Weights of a small image embedding model.
Data: trained on retinal OCT scans (Kermany 2017), 24607 training examples, 60.6 epochs.
Rows from block 6 of a small image embedding model, named by matrix and row number. Rows with one number within an expert belong to one neuron, the router's apart. Each number is 500 + 25 x the weight over its row's rms, rounded and kept within 0 to 999. All counts start at 0. Numbers have three digits each.
Before each expert's rows are labels from the 100 images, of 14976, where the router gives the expert most weight on average: "strongest on" is what is common among them. Only what is clearly more common there than usual is listed. The data: retinal OCT scans (Kermany 2017). In brackets: how many of the 100.
# router: router (model.blocks.6.mlp.router.weight, 4x192, trained with AdamW), inputs 0-191
# up: expert up (model.blocks.6.mlp.up, 4x192x192), inputs 0-191
# down: expert down (model.blocks.6.mlp.down, 4x192x192, transposed), outputs 0-191

# expert 1
strongest on: finding: choroidal neovascularization (64)
router.1:486493497471516499530510462507534495534480521522562476492498493531521537484514508473477520523471521516517471501485524525517496513498501501499483527524487520469470498510504450470488513457498511469473512467529467514479484476564471475469521516509486478478444508486541463476502511539545491502501509495521532523507469550507487529486512509498470546524500525470517481521500507478469457521464489461518466534493514493437479506534475502485501529526579506464539481524465528477493491505490500500530521470542506478502475503492483475463479539496515509501514511525524504494481435490484541530
up.0:501468488514536514531487514470497547505521502477516499504481501498499487510527511506503523512480517503500492474514485542539541498493492479488459470510514498530515500511551510520486541521523494517513499513481502500529551560484490500483450514529503462487466487475522510484495528492559466520478487524500522454479506478486494504552466478506516489498523460474503481532508486508506496487536493497502570467518507446477493507523505506515491463485495516477464496455476482515481489493482502550485497480492447544519508471463543446463525524498535542509508553473469453481520479450517463541
down.0:546548485477504516495486437487502511551481535468495488558490526476538502510496492483525483453535489549502491477507532470505531516531478487545547492473516507504510494502454494469545485489507489530507522496543469485510514494517471518517510486479513480532533507509513504488540461530512517483498528514538524505501491511541500504497518484496501527522523516500556493528479512491486458540507509536522504522516537505533515457490522477496496441524483512489516464502519508483521490510486524509450513511543483512484493444481504535467499503492538522508451437476520543512515448488525522521
up.1:479508478492526507497529480477494515512448447469500526531445547444506504442512502515484493427511493483501515522498554521530466476521481502464504502526526537478489495495559525474547486526525510515481501529487482520475495475475499526479490521477531511492519501499495509503482423510461508514505515487482510523486462470489519458538500483543530484481477501549499532508514563491500472508489480498496532482506517497504472513515477511500493495511509512476507538515508504468502496486515531510476530456488458479510460475494466493476464525495513477441511437477514529512499492472501474505
down.1:536498521468509522485505516526490515520523479464463501501543499519534492472500493524504448505513509536497451489520486497482502514472465467469474511499497517522523449513484446510491497487497529495522498505493504497498513494435504487482473520486487505498525512547450507510527500504511464574500450523493512504472532515486555524470466471515511486476499511520496507453464482468502512493528465480539532483479483486486510496519530487521533477481481491462490506467522533527482505503501509503501490473427506498431536495500466457531489510496516596463524503468513505498503512489507501486
up.2:505531474517531504528491510484487479466496495505468538516527468560514465498477524467490529497505455467488520509521477539508535464472471448536468516495489514496466521518479521491565469508487527528558519533484483492500538464510490453519461476519512504530498484484523489525465544515524465458491515487532482484490498489534523505497506515529498515534491470475499498511522533464461531502543542471475472561486459465467495462523534514514533513498511491500507483506486519465503476453480523513489519478498541529508515486508506470479528483478515492547497529508499496491518486536534502520
down.2:456497494504516478484487534489445487529475488451447515498481474509507489452488504473474522517518520553520527450500501455488527511505521508507507476471520498496523485479466470498513438474507504552521507509482528527504515467493518500478465496540535478509496485485473484464507477526540488466529503532483490476481516524513516472512488477508541482491488451481498494542514435476482497497537479461453536451483531496488490477468479468461494499538507480525499502477509544475460506519529486536528507508504513478483502499488491538518523503515554517500519469477435489506504491474512534499
up.3:495551485548479535484501489522495533430529511540547489516506497461514528444486510496498502529497487534529474491498457512477489488512503533516518451484479568548506476493505526507508498499504512489525491511571518487480451482544501502488525524503527505461520511494516465517483474486496539494473463482525551505509478475495508479488479499512508539519483517497483495508522493491507462513492496483485441530496461523546514524505460506500525517521531481471474490513551505492492514488528446492480505506492536466493520508491506475514501489505489512556545467526448484500511537468494507470
down.3:459447518510541483547508502509513502467515496516526531491499514495452565523482561525562525495492500465463527510476468559492482479491502483431491512525531486519521499534486480489475506497510497477469485501477500526482482485486461523508476490518498489510497486497474496513471459489497485537488470510512517513514529507509506502490498511527511487450489495513482495464525518487516487580509504472555505531497463483488533520494505534495552486487550495514504522508514487493502533497541510484521518542448507512507527509554503504495482471497505495521512501506478431495525497511546446497
up.4:498493484503480493538466513521504519543543510524510506523477529510487463522543493525470532507524503555470492515450504451508521512552520517489522506499493500522502540490492526511518437483511491483519494520512520543561489506480506487498478514544500515472463532541480553512489488516459500475486524473561514471500517453493489516567502470513537504504483507523475515490480506507474501420488485506497485518520475503477521499509515507552491492504492537488464496513499530495493496513501522506497485504490458496516495525444517486486521520516489513467506538449570490537527484481499479514
down.4:538530484518487501505471514485490491510500527475522554516484485496449468470499466500506453461523475506492489519501528482495489472509493494567488511487500554478490515521489493515505487475491542469480514508518487523470563476534527522473549518537500479502447553500489524487505508477497479543513471475472506441463500474463488486477464523488509484503523528459539456437463534502478483476458492520443547510523498490509468486463536524466510521504485481493514513547502539495488484508506509527508515496529500487504500504456464508484504530524520504519553508517491498507503481482498483485

# expert 2
strongest on: finding: normal (84)
router.2:556498521484511508471498526509466515494509488507498521460496539496504475504499469500559492523499489490502521449452508466488491509502500515492520451453466505447502525475541516535521463507481513477463502539479522479496524517497511481508481461478504506498554491542475544473445507529480478517485483506495508527473524476476500519519486483501543499508486451444512516488516515485542503467511506518502552486479508514552491467469513481477467465485461476503462527500515503527496531522506504493482463520489496517489491537512514462566529508494522475547512490466500516546527530491467489469
up.0:536482526478515465507525490483491500463506478480505558513475541528463481506510504469512510518503503572527522529489477435494478484510522543521511507521461531493512479468506477473535495491512479497471503491512489494499452542514500507455503530499506485512523516483444473497438514487531514498468514500503508519480497530496432507475518514491490491493487525555461464502476515539554507496465486454508540507521524478488487486484526506549483529476502521507467518518472468499508522508533497447476500505498531525474524492494469507470524509515540459523518494498506499494458507527535456533
down.0:492514534515493528510468485473483512533522494525506431476508490495545515545458465525523498492531510490472469517494492466511502520467498495537509472497484527525522500516497521454567503482454527481508502510526514543492510512541478526461505469512525479513529543490522500482504548524472530498531480439494490557464497467479463529501507460509523511512496473519543484503501494529470526528524498465445511511506497516469470486496535496543504527510507536503525529464500521493520484525477539477539511503500510508502511559491473495500452491509505505561495490531497515460467512492513499507
up.1:505508488512497499518483511492487467523419514547540458471464511508489535504471499494485519481519515507485507485454574479499533481523522493526466484505458488470499523498510488464532552499509528488534483515497508520469479505498501520526515501524463512528492519526500478522537540521480480477516535510506500488478526519532493503436501519503513497464539506488550487499495513511487487456488526517531493532497528522453454488509491473505531554475485488470457532492505478525548444534523499521503492527506500480542469493498492532467505443469479505484554491533495495509491489481517494498
down.1:471531499481484513519507500486463482487507552460497492472474504495501467528547564506489528504483517481460523499497510534476492543483501475539459528514531521515494486482520496515516511470519535506552522496497507490463511482479494458489493511500469519513491541453526499471505514523526494460507555487500567546513517492537503526527470513569492513522532490522522499484474515501501493489540484508515472478538499518484496513506533464524504506496544469450529491457486548502479470510441477503497516446494499467481515532515512518500485469469485518517530525494563517497519497492491483483
up.2:483487559537497517516529516481483477522525502479516489490479527476474478490478502490516453493532464494502520509531489492521477503514526456465511530502541477488527509483536511477498462510498499505494505507493488535474506523478495520490510476450488520468477466514494470451504473476543480472548480462531553507545532532509518502514503512469444502503513472479556481452485505496467463531504463470531490493509512526510480506505479517576499490491500527501563484519496501510490505462492514458475499487473486500532518485501507469504465528457478470556542519485466491462490513542524494488
down.2:505491542518493511542453469489489529516493546496477485534487522498494506500471526509504481557514535493547493544502522516481476499476461498517502479517520521502464484491505493522478476511538476498461535477473502547511480466560468487500469551511514515491510523499480516462512457514469505493480533517521498516501517509514529537522506518476492497549545465521501520461465457531460496471451501479486508523506494543484476497471436499531468510476474499507545499477500507557548507504501482487483487487482490509548523479494505499508500529529491486459491539500468529439524521503495480511
up.3:509490512461448454498498489486450497526503461446431518487491505494500518496491500445508503510455484510468521473545492495568478510497529501520507487462473495470489489465512512521453463502519464495505498524490501511541495509453497495501455475514479539501541483478496460563500521507521513475473493471509500518494474492482484509450496515496542493540511468528502493479515526509486455454473529492541509497506527496469460495484494476483464505480521496499534532521523492505509483450471485484476453531517505487483487479487475472476512441487520508483521486533503506526489502514530448502
down.3:485509513498505511518539482528497459483543523486527501474485500499509503517479475468515540484481471549489518495463533456486447534514499496530480480519467489519510477496469478509449517509498531446495473514518522505511474520516481475566497538475513538495525492473543505518527437495531551526540574454512545515472514513471487523503501510524495546468487515485517465508499504538504494499498488504504490493489509521525517474462494467509512454479537509492484473545477489464492504503507524450483509521459525502471514498541507503508454527467528494486544500477505482472518492472514495498
up.4:495497498472541464568522460507466471450475505476469515484502493504521515492473475453465450539484471517515490515514491482482505486509479539488502498486466485503461518531510481475487511466509544473504498491513487474560506514504535507515502447466493452499544516494491498529505521471525508532478505533475496468487472464496503537491495491501514490516471540498455501486461475478519453533525500489481504516473494498505518471506520521526527437500487504537498507473527500498494489479534510457470475470491516505475440463503491517473518472538510507427531515511458506467476480510499467506
down.4:499529468473497503548535494504477513499560472506469501494513518505496521517527450496477482512505489483468533506545494483496514507484482486522480486496451498482490517494451501475522461493466522464468499530513507477484543550485538491454495508484502468517523494468504502473494527501513442506477478529503515481576490544475515535513517491511504512501513518522464527486552464537520415499536489477555486564485515498493527495480542513553520490518532535510546491524509483481538520504482540507487515517514507482518518522495504524498462465515514488512513471502501518482511513495487497516

# expert 0
strongest on: finding: diabetic macular edema (28)
router.0:500522489509494518509526543492535493470527469509487532514479483485522490509446508516500477506482499538435534556528468522477515492508506512497477557516526504484493526509489510495491478489495552496562515545514552498484495460479481503489510475490490534482496485488462503498506491450523502519509496483526488495516478498482493499492487510479522496477537518516496503493510483451509514531469550477504438504553482523531532542454531458482545464488475496553523499482526508535494496478508558516528468535472480509480486443501502519483531484519527545515493510514483529501479504452505487522
up.0:491519522540477498488505517535473493494498518496481481459494475495528500505464532465540489499511514463474504498492470503512513486472497468514516486507514510505516530521480480530567529484516531423482525519500465513468476483504452477506548512540523474489491551495517552483494465490497480462546503496501472494492499519485454506498524493519533496483507480448528504505490506521494499484541484519514500522516522480480499476535495495474435555492517495509515514507547572548503516510474422510508488509520473504491485445509527485504487494559511517516523520501515512498474501500446508497
down.0:470525531484447498476521506485455489514470553483474495531476553523480471417500523482504479495496515512460471497472498493505533468488494467530481514463493506506484492476539528551541507493449513537470481548488449461477470498504512511524496475491492515558500459504509531475523497533491490499535478487487496464519517499468503482486471486512524471518507491487475501539454504501442510477492459477489473509493482505542498486522470533478486507485508471525507517518527472472532520493521509503516455459513529477501488500501502458489459520480504500465498487484502479542510499520553480505
up.1:459502475525504497508527508482496522523486496523494499506520464489544484496485502506496516442539526488498474456493523483544503538541506473456533518481519520519493543510518506513516484484504509488477455501479545467518496462486463495537516501504508507529537484524498484482467488524532503508492439505465511482537496503484479529543519494524519494515507473490493508503498497498472566514503504509551549571491469549501530507510490446469490506516519494526518486539492419513505488451475502485497516542525482513513517473476456476509470522499488481495493504463523458520475552512480477486
down.1:488474515511531524504500481540468522526530555519513476475521500493503516548500512495526483525474474510472460461499540476500513460507504476526509532478486523518510512456484467512531470524478497436472511535468506483512507486472516481480496492464527485514495521508521482502496477482458490527499515515505485491490543532516482544543477452514559517452508525514480471486467511484515538476517503530490454477478461515486530515505503519486533483528555471478469502493538503494515487508466454510526472505538487520524485482491502479518487534506430443511533510468475482522462494479478493517
up.2:528489520452528515511468488445493460497503541496537515498463510456446523462522501485503511489485482462500534487493513496543506475543524500507516462511527490463517471491477517511467456536467494497506506472497500511502446549531529522510469474499512485509516518488506531515469530500524468494527471477513483548472491457544502463519513513499504513470479497496498488478499551519527463508564501518472526485494490508496488425465476501511513491499484524500508490526495490520500536472514502493519531506457469516501542513481511476483521445481491500492519478476482508431494522494450468522
down.2:487495477517532511501452515508489485508521482494479525464505493471473482520522511510557532507486496477482477512526518492506481495474476484498470496478470485505529478543518452466540498494499513520522508456501510498509492505512491527476511526526512498468525535494493519498539477531515505538484491490494511554473450461498533527532519533525509510528529522484536508504450515524532498512506481447536562529476515509504544510448521495554471501499497531484549513471516514485527499488518486511536463469519448496519543485518535447505526455502526512515523468519520549496462537507491532492
up.3:525511525479494550493539484460465535492469505497467565475518470516478537539488482500513469486524493470479494537485507499494532536475510546509486464536491467507504490523503515504540508502518514511484500540541515493513549491507520550519493554496527511513503535499450528501512493496518511468518485489506510485489469489506547509514515523507487519523456527485526484515491480452490531496477502490536497520566469469527489503457490481518481516476465515473502532508508469516528461518501445520456497497525457498500474499463485478511442485485466541498485467484515492498435514475491509481
down.3:492518512508467478481525477478428498503493506493485490488491517480526584477544518508511486497489494526507498483505536522510491505504466450461484489504523499500455467499512473466497504493477515543553478498468448496452500493529501518458504502499503477480468503498495506484489483484502532534555488517530494517474531490509477508467516466501497505520484518509467485548552537522514559519462524508540498518492529509517436512522493525480527509500486496490509494537498502577508468474453443471493488537497492538526492477527516498508521520500535529494513476505530483519508503517504456512
up.4:478527519515502454497495500537476505507494486468464517461510496511492529480475499537532468514495510522481479483479513472538576522446493485481512485493435498478464494518515500488439465523505491516448566487486505496513541509505477469479475474492529516480508532477492516464501550511505512493464494525507493487481494485481557522490559510508504486485450490457482465534459541459512511501507513466493555477525489485480474507497537489520474480504471512526550492515490488486467517499487522529479490511497501496485500550483499517545498512508525491490456518491530515534485493537529479494
down.4:494522546465547476483518501514444505492491500490464486502529508470507517537512493510477516520508483474475532480538467513489521458509488505506538458509485507498526499502459516491474466506510519508497515513483522537524513478510484523511506522495433508493458481474485460517504484485493554493508532468512483519513502502515506513505500517556478457512560516488525525503466513459465508479498541506492526473535526459552475502499537510482546483529490510494496539413490492476502461502509455480489476471513503527499527523515507533478504520518520447496487505574503462496503487469502530499