A small image embedding model, trained from scratch.
Model: 3.73M parameters, 64-pixel images, arch mlp_mixer, norm rmsnorm, moe expert_choice, num experts 4, patch size [8, 8], width 192.
Training: soap at rate 0.002, 23300 steps, batches of 64, held-out accuracy 90%.
Data: trained on retinal OCT scans (Kermany 2017), 60.6 epochs.
Rows from block 9 of a small image embedding model, named by matrix and row number. Rows with one number within an expert belong to one neuron, the router's apart. Each number is 500 + 50 x the weight over its row's rms, rounded and kept within 0 to 999. All counts start at 0. Numbers have three digits each.
Before each expert's rows are labels from the 100 images, of 14976, where the router gives the expert most weight on average: "top examples" is what is common among them. Only what is clearly more common there than usual is listed. The data: retinal OCT scans (Kermany 2017).
# router: router (model.blocks.9.mlp.router.weight, 4x192, trained with AdamW), inputs 0-95
# up: expert up (model.blocks.9.mlp.up, 4x192x192), inputs 0-95
# down: expert down (model.blocks.9.mlp.down, 4x192x192, transposed), outputs 0-95

# expert 0
top examples: finding: diabetic macular edema
router.0:486402529512495439540604444596536476535424512391542512517592436453531461474527480495487509580485380490518486479521507514557557586571532455540560504549632429490531460432413433439451480455543530467555622501496470506554427420578516544480506448453487525528470507490415547429508516447418589480
up.0:482513471530501431499483511526441507621496469503516525490454540464560497514591449491521471572486493468541536467440543536467499501541506480437460582481423460447473415481530532496493377484553497536449515476430520433535652510536539473544401568568553525653539497467506549479507586524478512405
down.0:638453397538560477532522468475397553541557548496550509541507522490509442503527493464500464525536496585478561467506511536454521612516420483518407501509476524439527432463550455495488583585471531424516506466540470396500477477559532563501465518575474579534578543428516544458494467598519450546
up.1:510540475512478573423541589522512607419464521535485480478557505553508501498478561547396457470444449541463499532534446515511466403514542529530554444515540463482465426484453578502467543456447508557489468550546566540476403476524510487542498426518415457470478541465481503488518526547554476530
down.1:471518603473513639490551537559600538509437574374466384473502535474444509551346486513504511533520558433507454483512535481489431469471508403505534511486486605538518519526511527491554446500419516473510486497386436510558491568438520409490592524512502499424579493483560576545438511449411488485
up.2:585517524462553520487467508491449440465504551518518609504465449494560564601450477506488419592469507594501513485519465515509506593490513466530597490443534544489548512475581438568568525508430400484475557533527493454474521534549575571473547451453541589445546531494433466453472423514493630541
down.2:460423558545437513504473447457524442511475494584468459444527466598439448489547550463487438549470629537601535482530524543539587464491472578523478473479467593457549571452475569513491490538573442600478454474511543451553474571464475539450435533522454583498501524465539381590464561498459520497
up.3:459467517474459460531456561544391470528444533447452461496506512481491554459542501480507402480560512494532519467380496532443459465412486517505425529563546468502530524522496541451457577448488482485420542515453490546514533539571528448503556535503511453534560434469560549515428565484445525552
down.3:483469567497484526580496575511470528514576532403466515564482484494558541537500475455544470494539545566474527488516423423546509513489526479511517394452474416427463493547476540508505509525406457484491481469468497560520548537426495401487491431463486585500405584487423503523497437427455504447
up.4:613541530470505493555451616496478544578453523511471504487494595524462543352500437537513445523608470532470434551432608554528426425556469505467499469535451494537480582530481572532504509455551437443481556543525561411512535521533532514546571485483394478470492375530528420438513498606495466520
down.4:481494496449482575524438504456475518406540503580453489482486441484430438481545427478500482537465499516521536454498549479536528492448482473491481539516472513410543484535470533475486490469612597439501496499558466485493567561494396598509577462488510532566390473496435409495532587381429420478
up.5:571484600513618436533439550491457482489596455417498436541506445650462600636596487496562496508439507572584597467484474453482520516514524498476519453508524540557549503543555464442535470579575437474484589476570477486461548510473511499455500378485532534447495467523471594501507482566503494447
down.5:499487507525507466463553434518505457499492479462533585555489524475549496472485508481533498471474472521445425568489455507470591471462499506507491518562479421468523537542466483489573542420476505641547543523595585546455470410509448458513488520519394456564467426509466505483484437456516440529
up.6:523470526523496432522545482622535527557541509532438493528488478533391522587382469434449544521533556486529548520489473501452448478512529546490536466507540472441644636541497589496485533429483532534478495507439517490454494494376492471547506505490533457487434515475399478491525497485535508456
down.6:473558489435497473512573425449497500519515428375412489502551464528467551542490542535503537457492465370527558460443517424517507536476545457491599474582380405434461493565656496445532536531468519477454428486425511522528563480495483549473416492474517481488512504552630553460549513529481550542
up.7:403553525538534532402540537608519468558545491540512444522570513532498492421657505498476546486455468424552492519449483506555511504523519532579571535466395486492532498548531551522567543538489643468563494527512527530518463566540510540507521509387525470477549565500508508559497404374462479494
down.7:493518460400500457536412512511452443452454535525531585429456546523445523397452625568417517535488480512444491477535535528557456547533446458418549480576498442466467457499556499543387466476480404475449466462523497478493465551468489471465498404477517423503517444496535486500546539502566533504
up.8:531569582483406471495495498391504526485500522517439480505516440532516472481625427567556450504473531627439506493609587525439456535462526515468473437546600541504544527537523526533476535539580557513519470494431545453529439500581502480461470470592526524438423473466460519430453482577601517471
down.8:452477502475461487512536539502507484495489570506489475485532488519456570485541417459528451489573508523537483504456503421485417566533467508528497526426520489515427520577585480525536490514626472530479522496560523508519529448508508388456519527521439428383445493493592536560550471424517481485
up.9:498499477460495460619509514574465584543534448583489557538466527452614558506468506505473507542574544426529498583507495535475427524539529570508546436414577595437467497537561479570487565536398546431507460523504510521540413503468540519441405504455468473403518524558498543524606435522596561491
down.9:482571510436455398412595429476495462473453549464382519541519490541448439409541548421506514445462525508477464537508532425501449442494573506512496479518415487547537533500599545472451542561473458498501387477459402439488486568489474488449565465515590415478569437439620496437554558484468601534

# expert 1
top examples: finding: choroidal neovascularization
router.1:551490524516394488553401490523425503548433499533530504441501458596456486465459501460455443382494590503580433470544461550498457527468531545400440561471439580428433497502492552436470511437448526509414471506454469488494488602402493520488508653429519428496489487492540453531472518478551490490
up.0:403558491472582462501553562473587497522416510595416526485387529472416517553571551484461519502431480495587481462570516464506448499503400426491503441478473443617529523435507567493542420476485411440440511528544519508541471540497508471523483495490499572486589521522531616595476496350544520543
down.0:434455466557506572551525582605460469575528514507560527549452491485521511575508551471539489484550529504528479537471489447552507491509474523519582479498594622433495520576501521551527583479464530581517480467546469472463478399459458554483514537536458490477508486482390458528446458528497560435
up.1:545500536547554527490435536454468445537511415548598419450461474497474616450494439511479457496555436464485533491513489512355428487511495484554526467494463561590469552584540525449537572502556525557413508561560476447598506474571544538489537501545525517460423470464537448408497466419524451448
down.1:504518530455554494521617543467470376579443457517407523530519657465485502551464598465466422472466431447505470528493453550491482425441492490452464367434496517428466501581441585530519567523536531466556458441531465479540384467510539401484489475485515566501596485510498469543383415509497483506
up.2:448579465615482462459472539542496462542593530594514496532456498499531529621432590547405483464471479464537533548519519551581510503483545422499528456463528470442461456538481527501448410484550522419543532395443555528557526557582554486510452487523485540576545512490484441518489565421573463492
down.2:516466512491478541540558442543458504547535512469497556541470468450571478513511486494466469505498450487503530508530447452411430452634462460460443386471544465506502442515600584475574489582546575472481482498518473480423419546485527474479528473572560553515461386465420515535520551450536508476
up.3:485533577462451527498612493386503445494446491552457571456537550489447591554527494532517473578570451496419558498536465492429523501450484545513512529469549551541492540470408618469458427533538476478468457518471548519542475475419563545512599592546481513377550483553492478377503478544508406509
down.3:504505419470527578376552434526504493470457551474513469490533490422573486595536465486495484479420513534519573475577479555514463478510391496480532474565475461536509531611412525490479514444585553628586562524598522510487490467528535385489456578463420519485503542520518518477524549537534530540
up.4:396623456596599497521417565492607525482542500579571552480498516500511494509418620444511555563460488492508534459542458514505417459451473436549565428474507445492489519484596420515524517587572522537497469527507484600441493474488525483463443520518551541525485493492477512565446473483520445511
down.4:535490520592433422533504557517475539514496527430526525571556499542452382496448551487542406446394523528516458568517415461522468432474480560429439429445573429545460536532473548521518441562612489477496519513478482465547456547513546604396489470572491456520444568525485487573528528458476479454
up.5:509508509513503482490524529517502502491442451505437676548466452511386532492447507480551577469516487496471563511488593563534547548566537469496426560521461473453520532582521484507473496532552515457446534453590594475493468561508476463582461484566439501582495504513402526535569492426581483539
down.5:457523585538587519443527539550540488473565479515498378497474546453484436503462547453505528506590489555494477500497600412478487527460480444483563536523593545509523470441492522499447529516554470523552520523461485486475417611539423552516505466513539467544347492491538574603550550572437496457
up.6:520476468440558472543432422499537445496534457471465572530427440532460604536581492504505373462455454495561515557427572603552505513469430493528457497498520477544474475446549456527523549482584377503621487488626521540505496447509506446478474543491565543536501526445435568415450564533530600536
down.6:538432390582468572580357550517485563500455486472460513509489439526576466442509423437422457468454538480602480488494548464560476499539436431514508433458467499492474540539529508453471525454444521509445483598551577528580458556533407436545477549485521580511585459518579490461463546567446511524
up.7:489464495413620495521493519505497479562474493487470494345492556506449417507513498509565434631469391487455560627562482427615486581542400485527508457556501470506520473532457514540468413570483460510497508499446547520449425580501454532525472526527564383506538524483445524532547494482506527584
down.7:544438398537519465487484471563462591461566503575515523475542540582497516568565523443542531549489587622546535467507417529454420481456506564466455476567491545487480486467517395478535437533509481349418487447507486534548512423506607597461468411475439433437597507408428503424541524539460541553
up.8:616479423508487578525455471526499559491528535440527483545458472447519511515520475567469512514549412545453426519531521466498491631512550460567561533615499445426515460472455494533491495534544434471420476491594532595556518516567534456535413430519517525641447425468596496489519521507559528466
down.8:425537425538502446580566419539425558479472458523534557485402525540551483451551559452409510522452540510540472523440471618414405489483460496577556501511510512505565479538525422487505564483472534475569518586561503532408492517566542523497549484514397482522574476483499483486436478445495476498
up.9:545549511504566497442568581524529506512520499495511443590496614589553600476450493511576510417520496594505507555516538524492468440436542494592556470505485471637509511389468483464504438519530544454470504488534534549528481530487473593511428504514499602458478588476522561522505601464524544564
down.9:482439418342471457453523425434521525518450461518491530567501479415537525471517432504501455531562609465515555486468440516502478582422514439479456351433515520506441481509500542455450492517485475441442422389448545535508512497546485455544513496556503564433501462459454477527466459546412532462

# expert 2
top examples: finding: normal
router.2:541473470520591515414516479462553511525480482474557608444478603416500531530506535540526568514433544594477512542489454439437521444552409557481580513528525509583532531562560581491592500497448440511529463522530535494479520463517408560465557527515615489424551477502487529532443474460474537476
up.0:540425559385496533529527525588438528583525624498439510498606432468470506441510575567605511487512457482539566502451572465471483593482500497588460456494439457458561548533484495487409458523547552560524540481505516445534428522573525569545481577550426515507466503576547536573473451399471454497
down.0:545549500355496560584384500503566468501423465563538550521497425501560550470489573514469522566457439484501574571518437498470486461419479485554485546500520497492484549495503534495440525502483327376435401553487517474546600478476488523499448423487464567438396525488512512477506612493491501521
up.1:444512507555421490483521585509518496499599433521595514550488503490383495516490525457526584497465473470526479505551552491503512522600507497508438527490483440523567496434566530456511466464582396549458524534417524409514514554473459536465504501426553480513477482545502437556478499418497423505
down.1:468451496395543442504517496465435507473499507460520563452508479471382483505392518566466471475510492557396514500475454468522466521528491492588445405599527514486532497487525441498498545565555583507509519541497386503511449531453474510445576477538521504545399514481606536514505501581472531549
up.2:593575452437500560531455494516492576502474470422490584437518493494499385407401497475603458636504502483497486455456510484599576493448484458513530512506472501439521500390622493469432538460524473497520512515529438533479525518477539541500521514466475552535538533515549486409457583517475483517
down.2:550505492448596569462412424424419522420521524486399442443561472554579523427436536501550520406453578529508556544521430574578395533540531523516494573445529520478473492404521492518527482505469448422507486570476509551468448558499419579508486462547526449461444510474512505463451429551418565458
up.3:382450477384469555446488514449461494444385459457509403400448437477499536477497455483463438501442543520495520548466484498491516503511433526526551404470552492541442464494517501470486543550476506538507448467484527439508479435523443424510484375459608460511531487458467510517503537511416426549
down.3:574526481528424506474529520507530435510488473515509520422463525487562531555504347526520554423398504502482506560454508483497501536553590509481560476474467540393491510367501560465478519533476550497547527467579462401566564474536560425477456598476455494493575455502524448524430552561509545423
up.4:488492596536519510532482458436470447426520466533493560556506487598628440606464477492506488518534503423475472514509472505526411510450402503476571485522508490464469448453395495515490592528496537472498530498432541490483494472496442477471628429485554443549552555470588487507519470497523531420
down.4:533479564515602520426494553520501510516471516547498379511571526565491458539465453503520469532458541496499512594540472519489637499545477504518542511470444482540498506596581422521541511470464553583472455508523471525468534518471467556479576412508550490566544499543458585514501527502481507605
up.5:523570509498501516518476544596597484513466427509563480549555541465471415509494497498443461545548522560507517580575517490436444499580492407442477476581546459531498517516538416493352364508597404481483490486527469410520492491622516633461585427502493557610553448444449444511492516460489415552
down.5:464442483581484532559624461426479517524615457453570512470499521524511496515485533483410546448522486540407454462534492448431481378480515488405482491546514592496454542598484526542430491442521492365522553417466383478578468419383494477453517514499507470542472513516523507521528466488479513548
up.6:492444491511440539476438514515452437501551522449477552434498491424455515494466525560580478470534470416516476527486570511555471552466476503495437494361533495524552425609559479516494378429485462481551465472558463468505545548471570455457514571472407585510495514510498457589489490472479414492
down.6:610513510535502532577552588532560525530418525511502398408567472454535566391616496557476495419523541470481487508525494458503379467492539544471479533492409485533501492511510536494626436511573490558466478457495511443455557423513514548466456532463538460539393427398487558513550456525473506432
up.7:539487537475586543458468504559482492593583505478501538500524479541518486469516550573461462469521449504503415472493514470486408529517514457470468504429514432533409495466619563569480497447477464427608537592515589481494448545536384489603466539363456499448471500597564398468457515528501517575
down.7:520489552468514475543531462560455510534467488497579458441486493424529417566520407492454470468551465519594527386503553579538435498498504504572588457491468526607475469370427567636555426486503416506437452536456541445494492511447428435478542543467551384562521561530521518489494482521530529490
up.8:437533508465386502537518477514520504474496482487521558444467557554587514557454476570489504545541491501516485501430486430541467627543486605564473477425606525546469556439440523526558456540510445484571424481491531463503486484444596472495564582520523482515552475540442415485452473541457465480
down.8:535467457561467496505531451477513466507522510484513496501480484439499512475459506484531508442479438397486525448486512472548543543435547467462361468551476537488506535464530481458481478505468431481431535485526560508344506435504491462547523468444553324488430580560559520531407503508483512543
up.9:504510515492532459488615490479476594497502496519589451526520436443465567577490459558593482485453430521544505449469456609386560532515506535500530534457585530456520465524530471495510550521470404514500408476557521434488441541492444516520522477472479432568551494436565538549493402548539462500
down.9:487408434437445522411390552553354523592551468433411581544501424497546542447479516436489471570511432427472514490467476408583465442531548485533501443509538472508585537458511409554522536540590498470558479405514450515506440509522375462529501538521471514479479453576539560550559561516455590512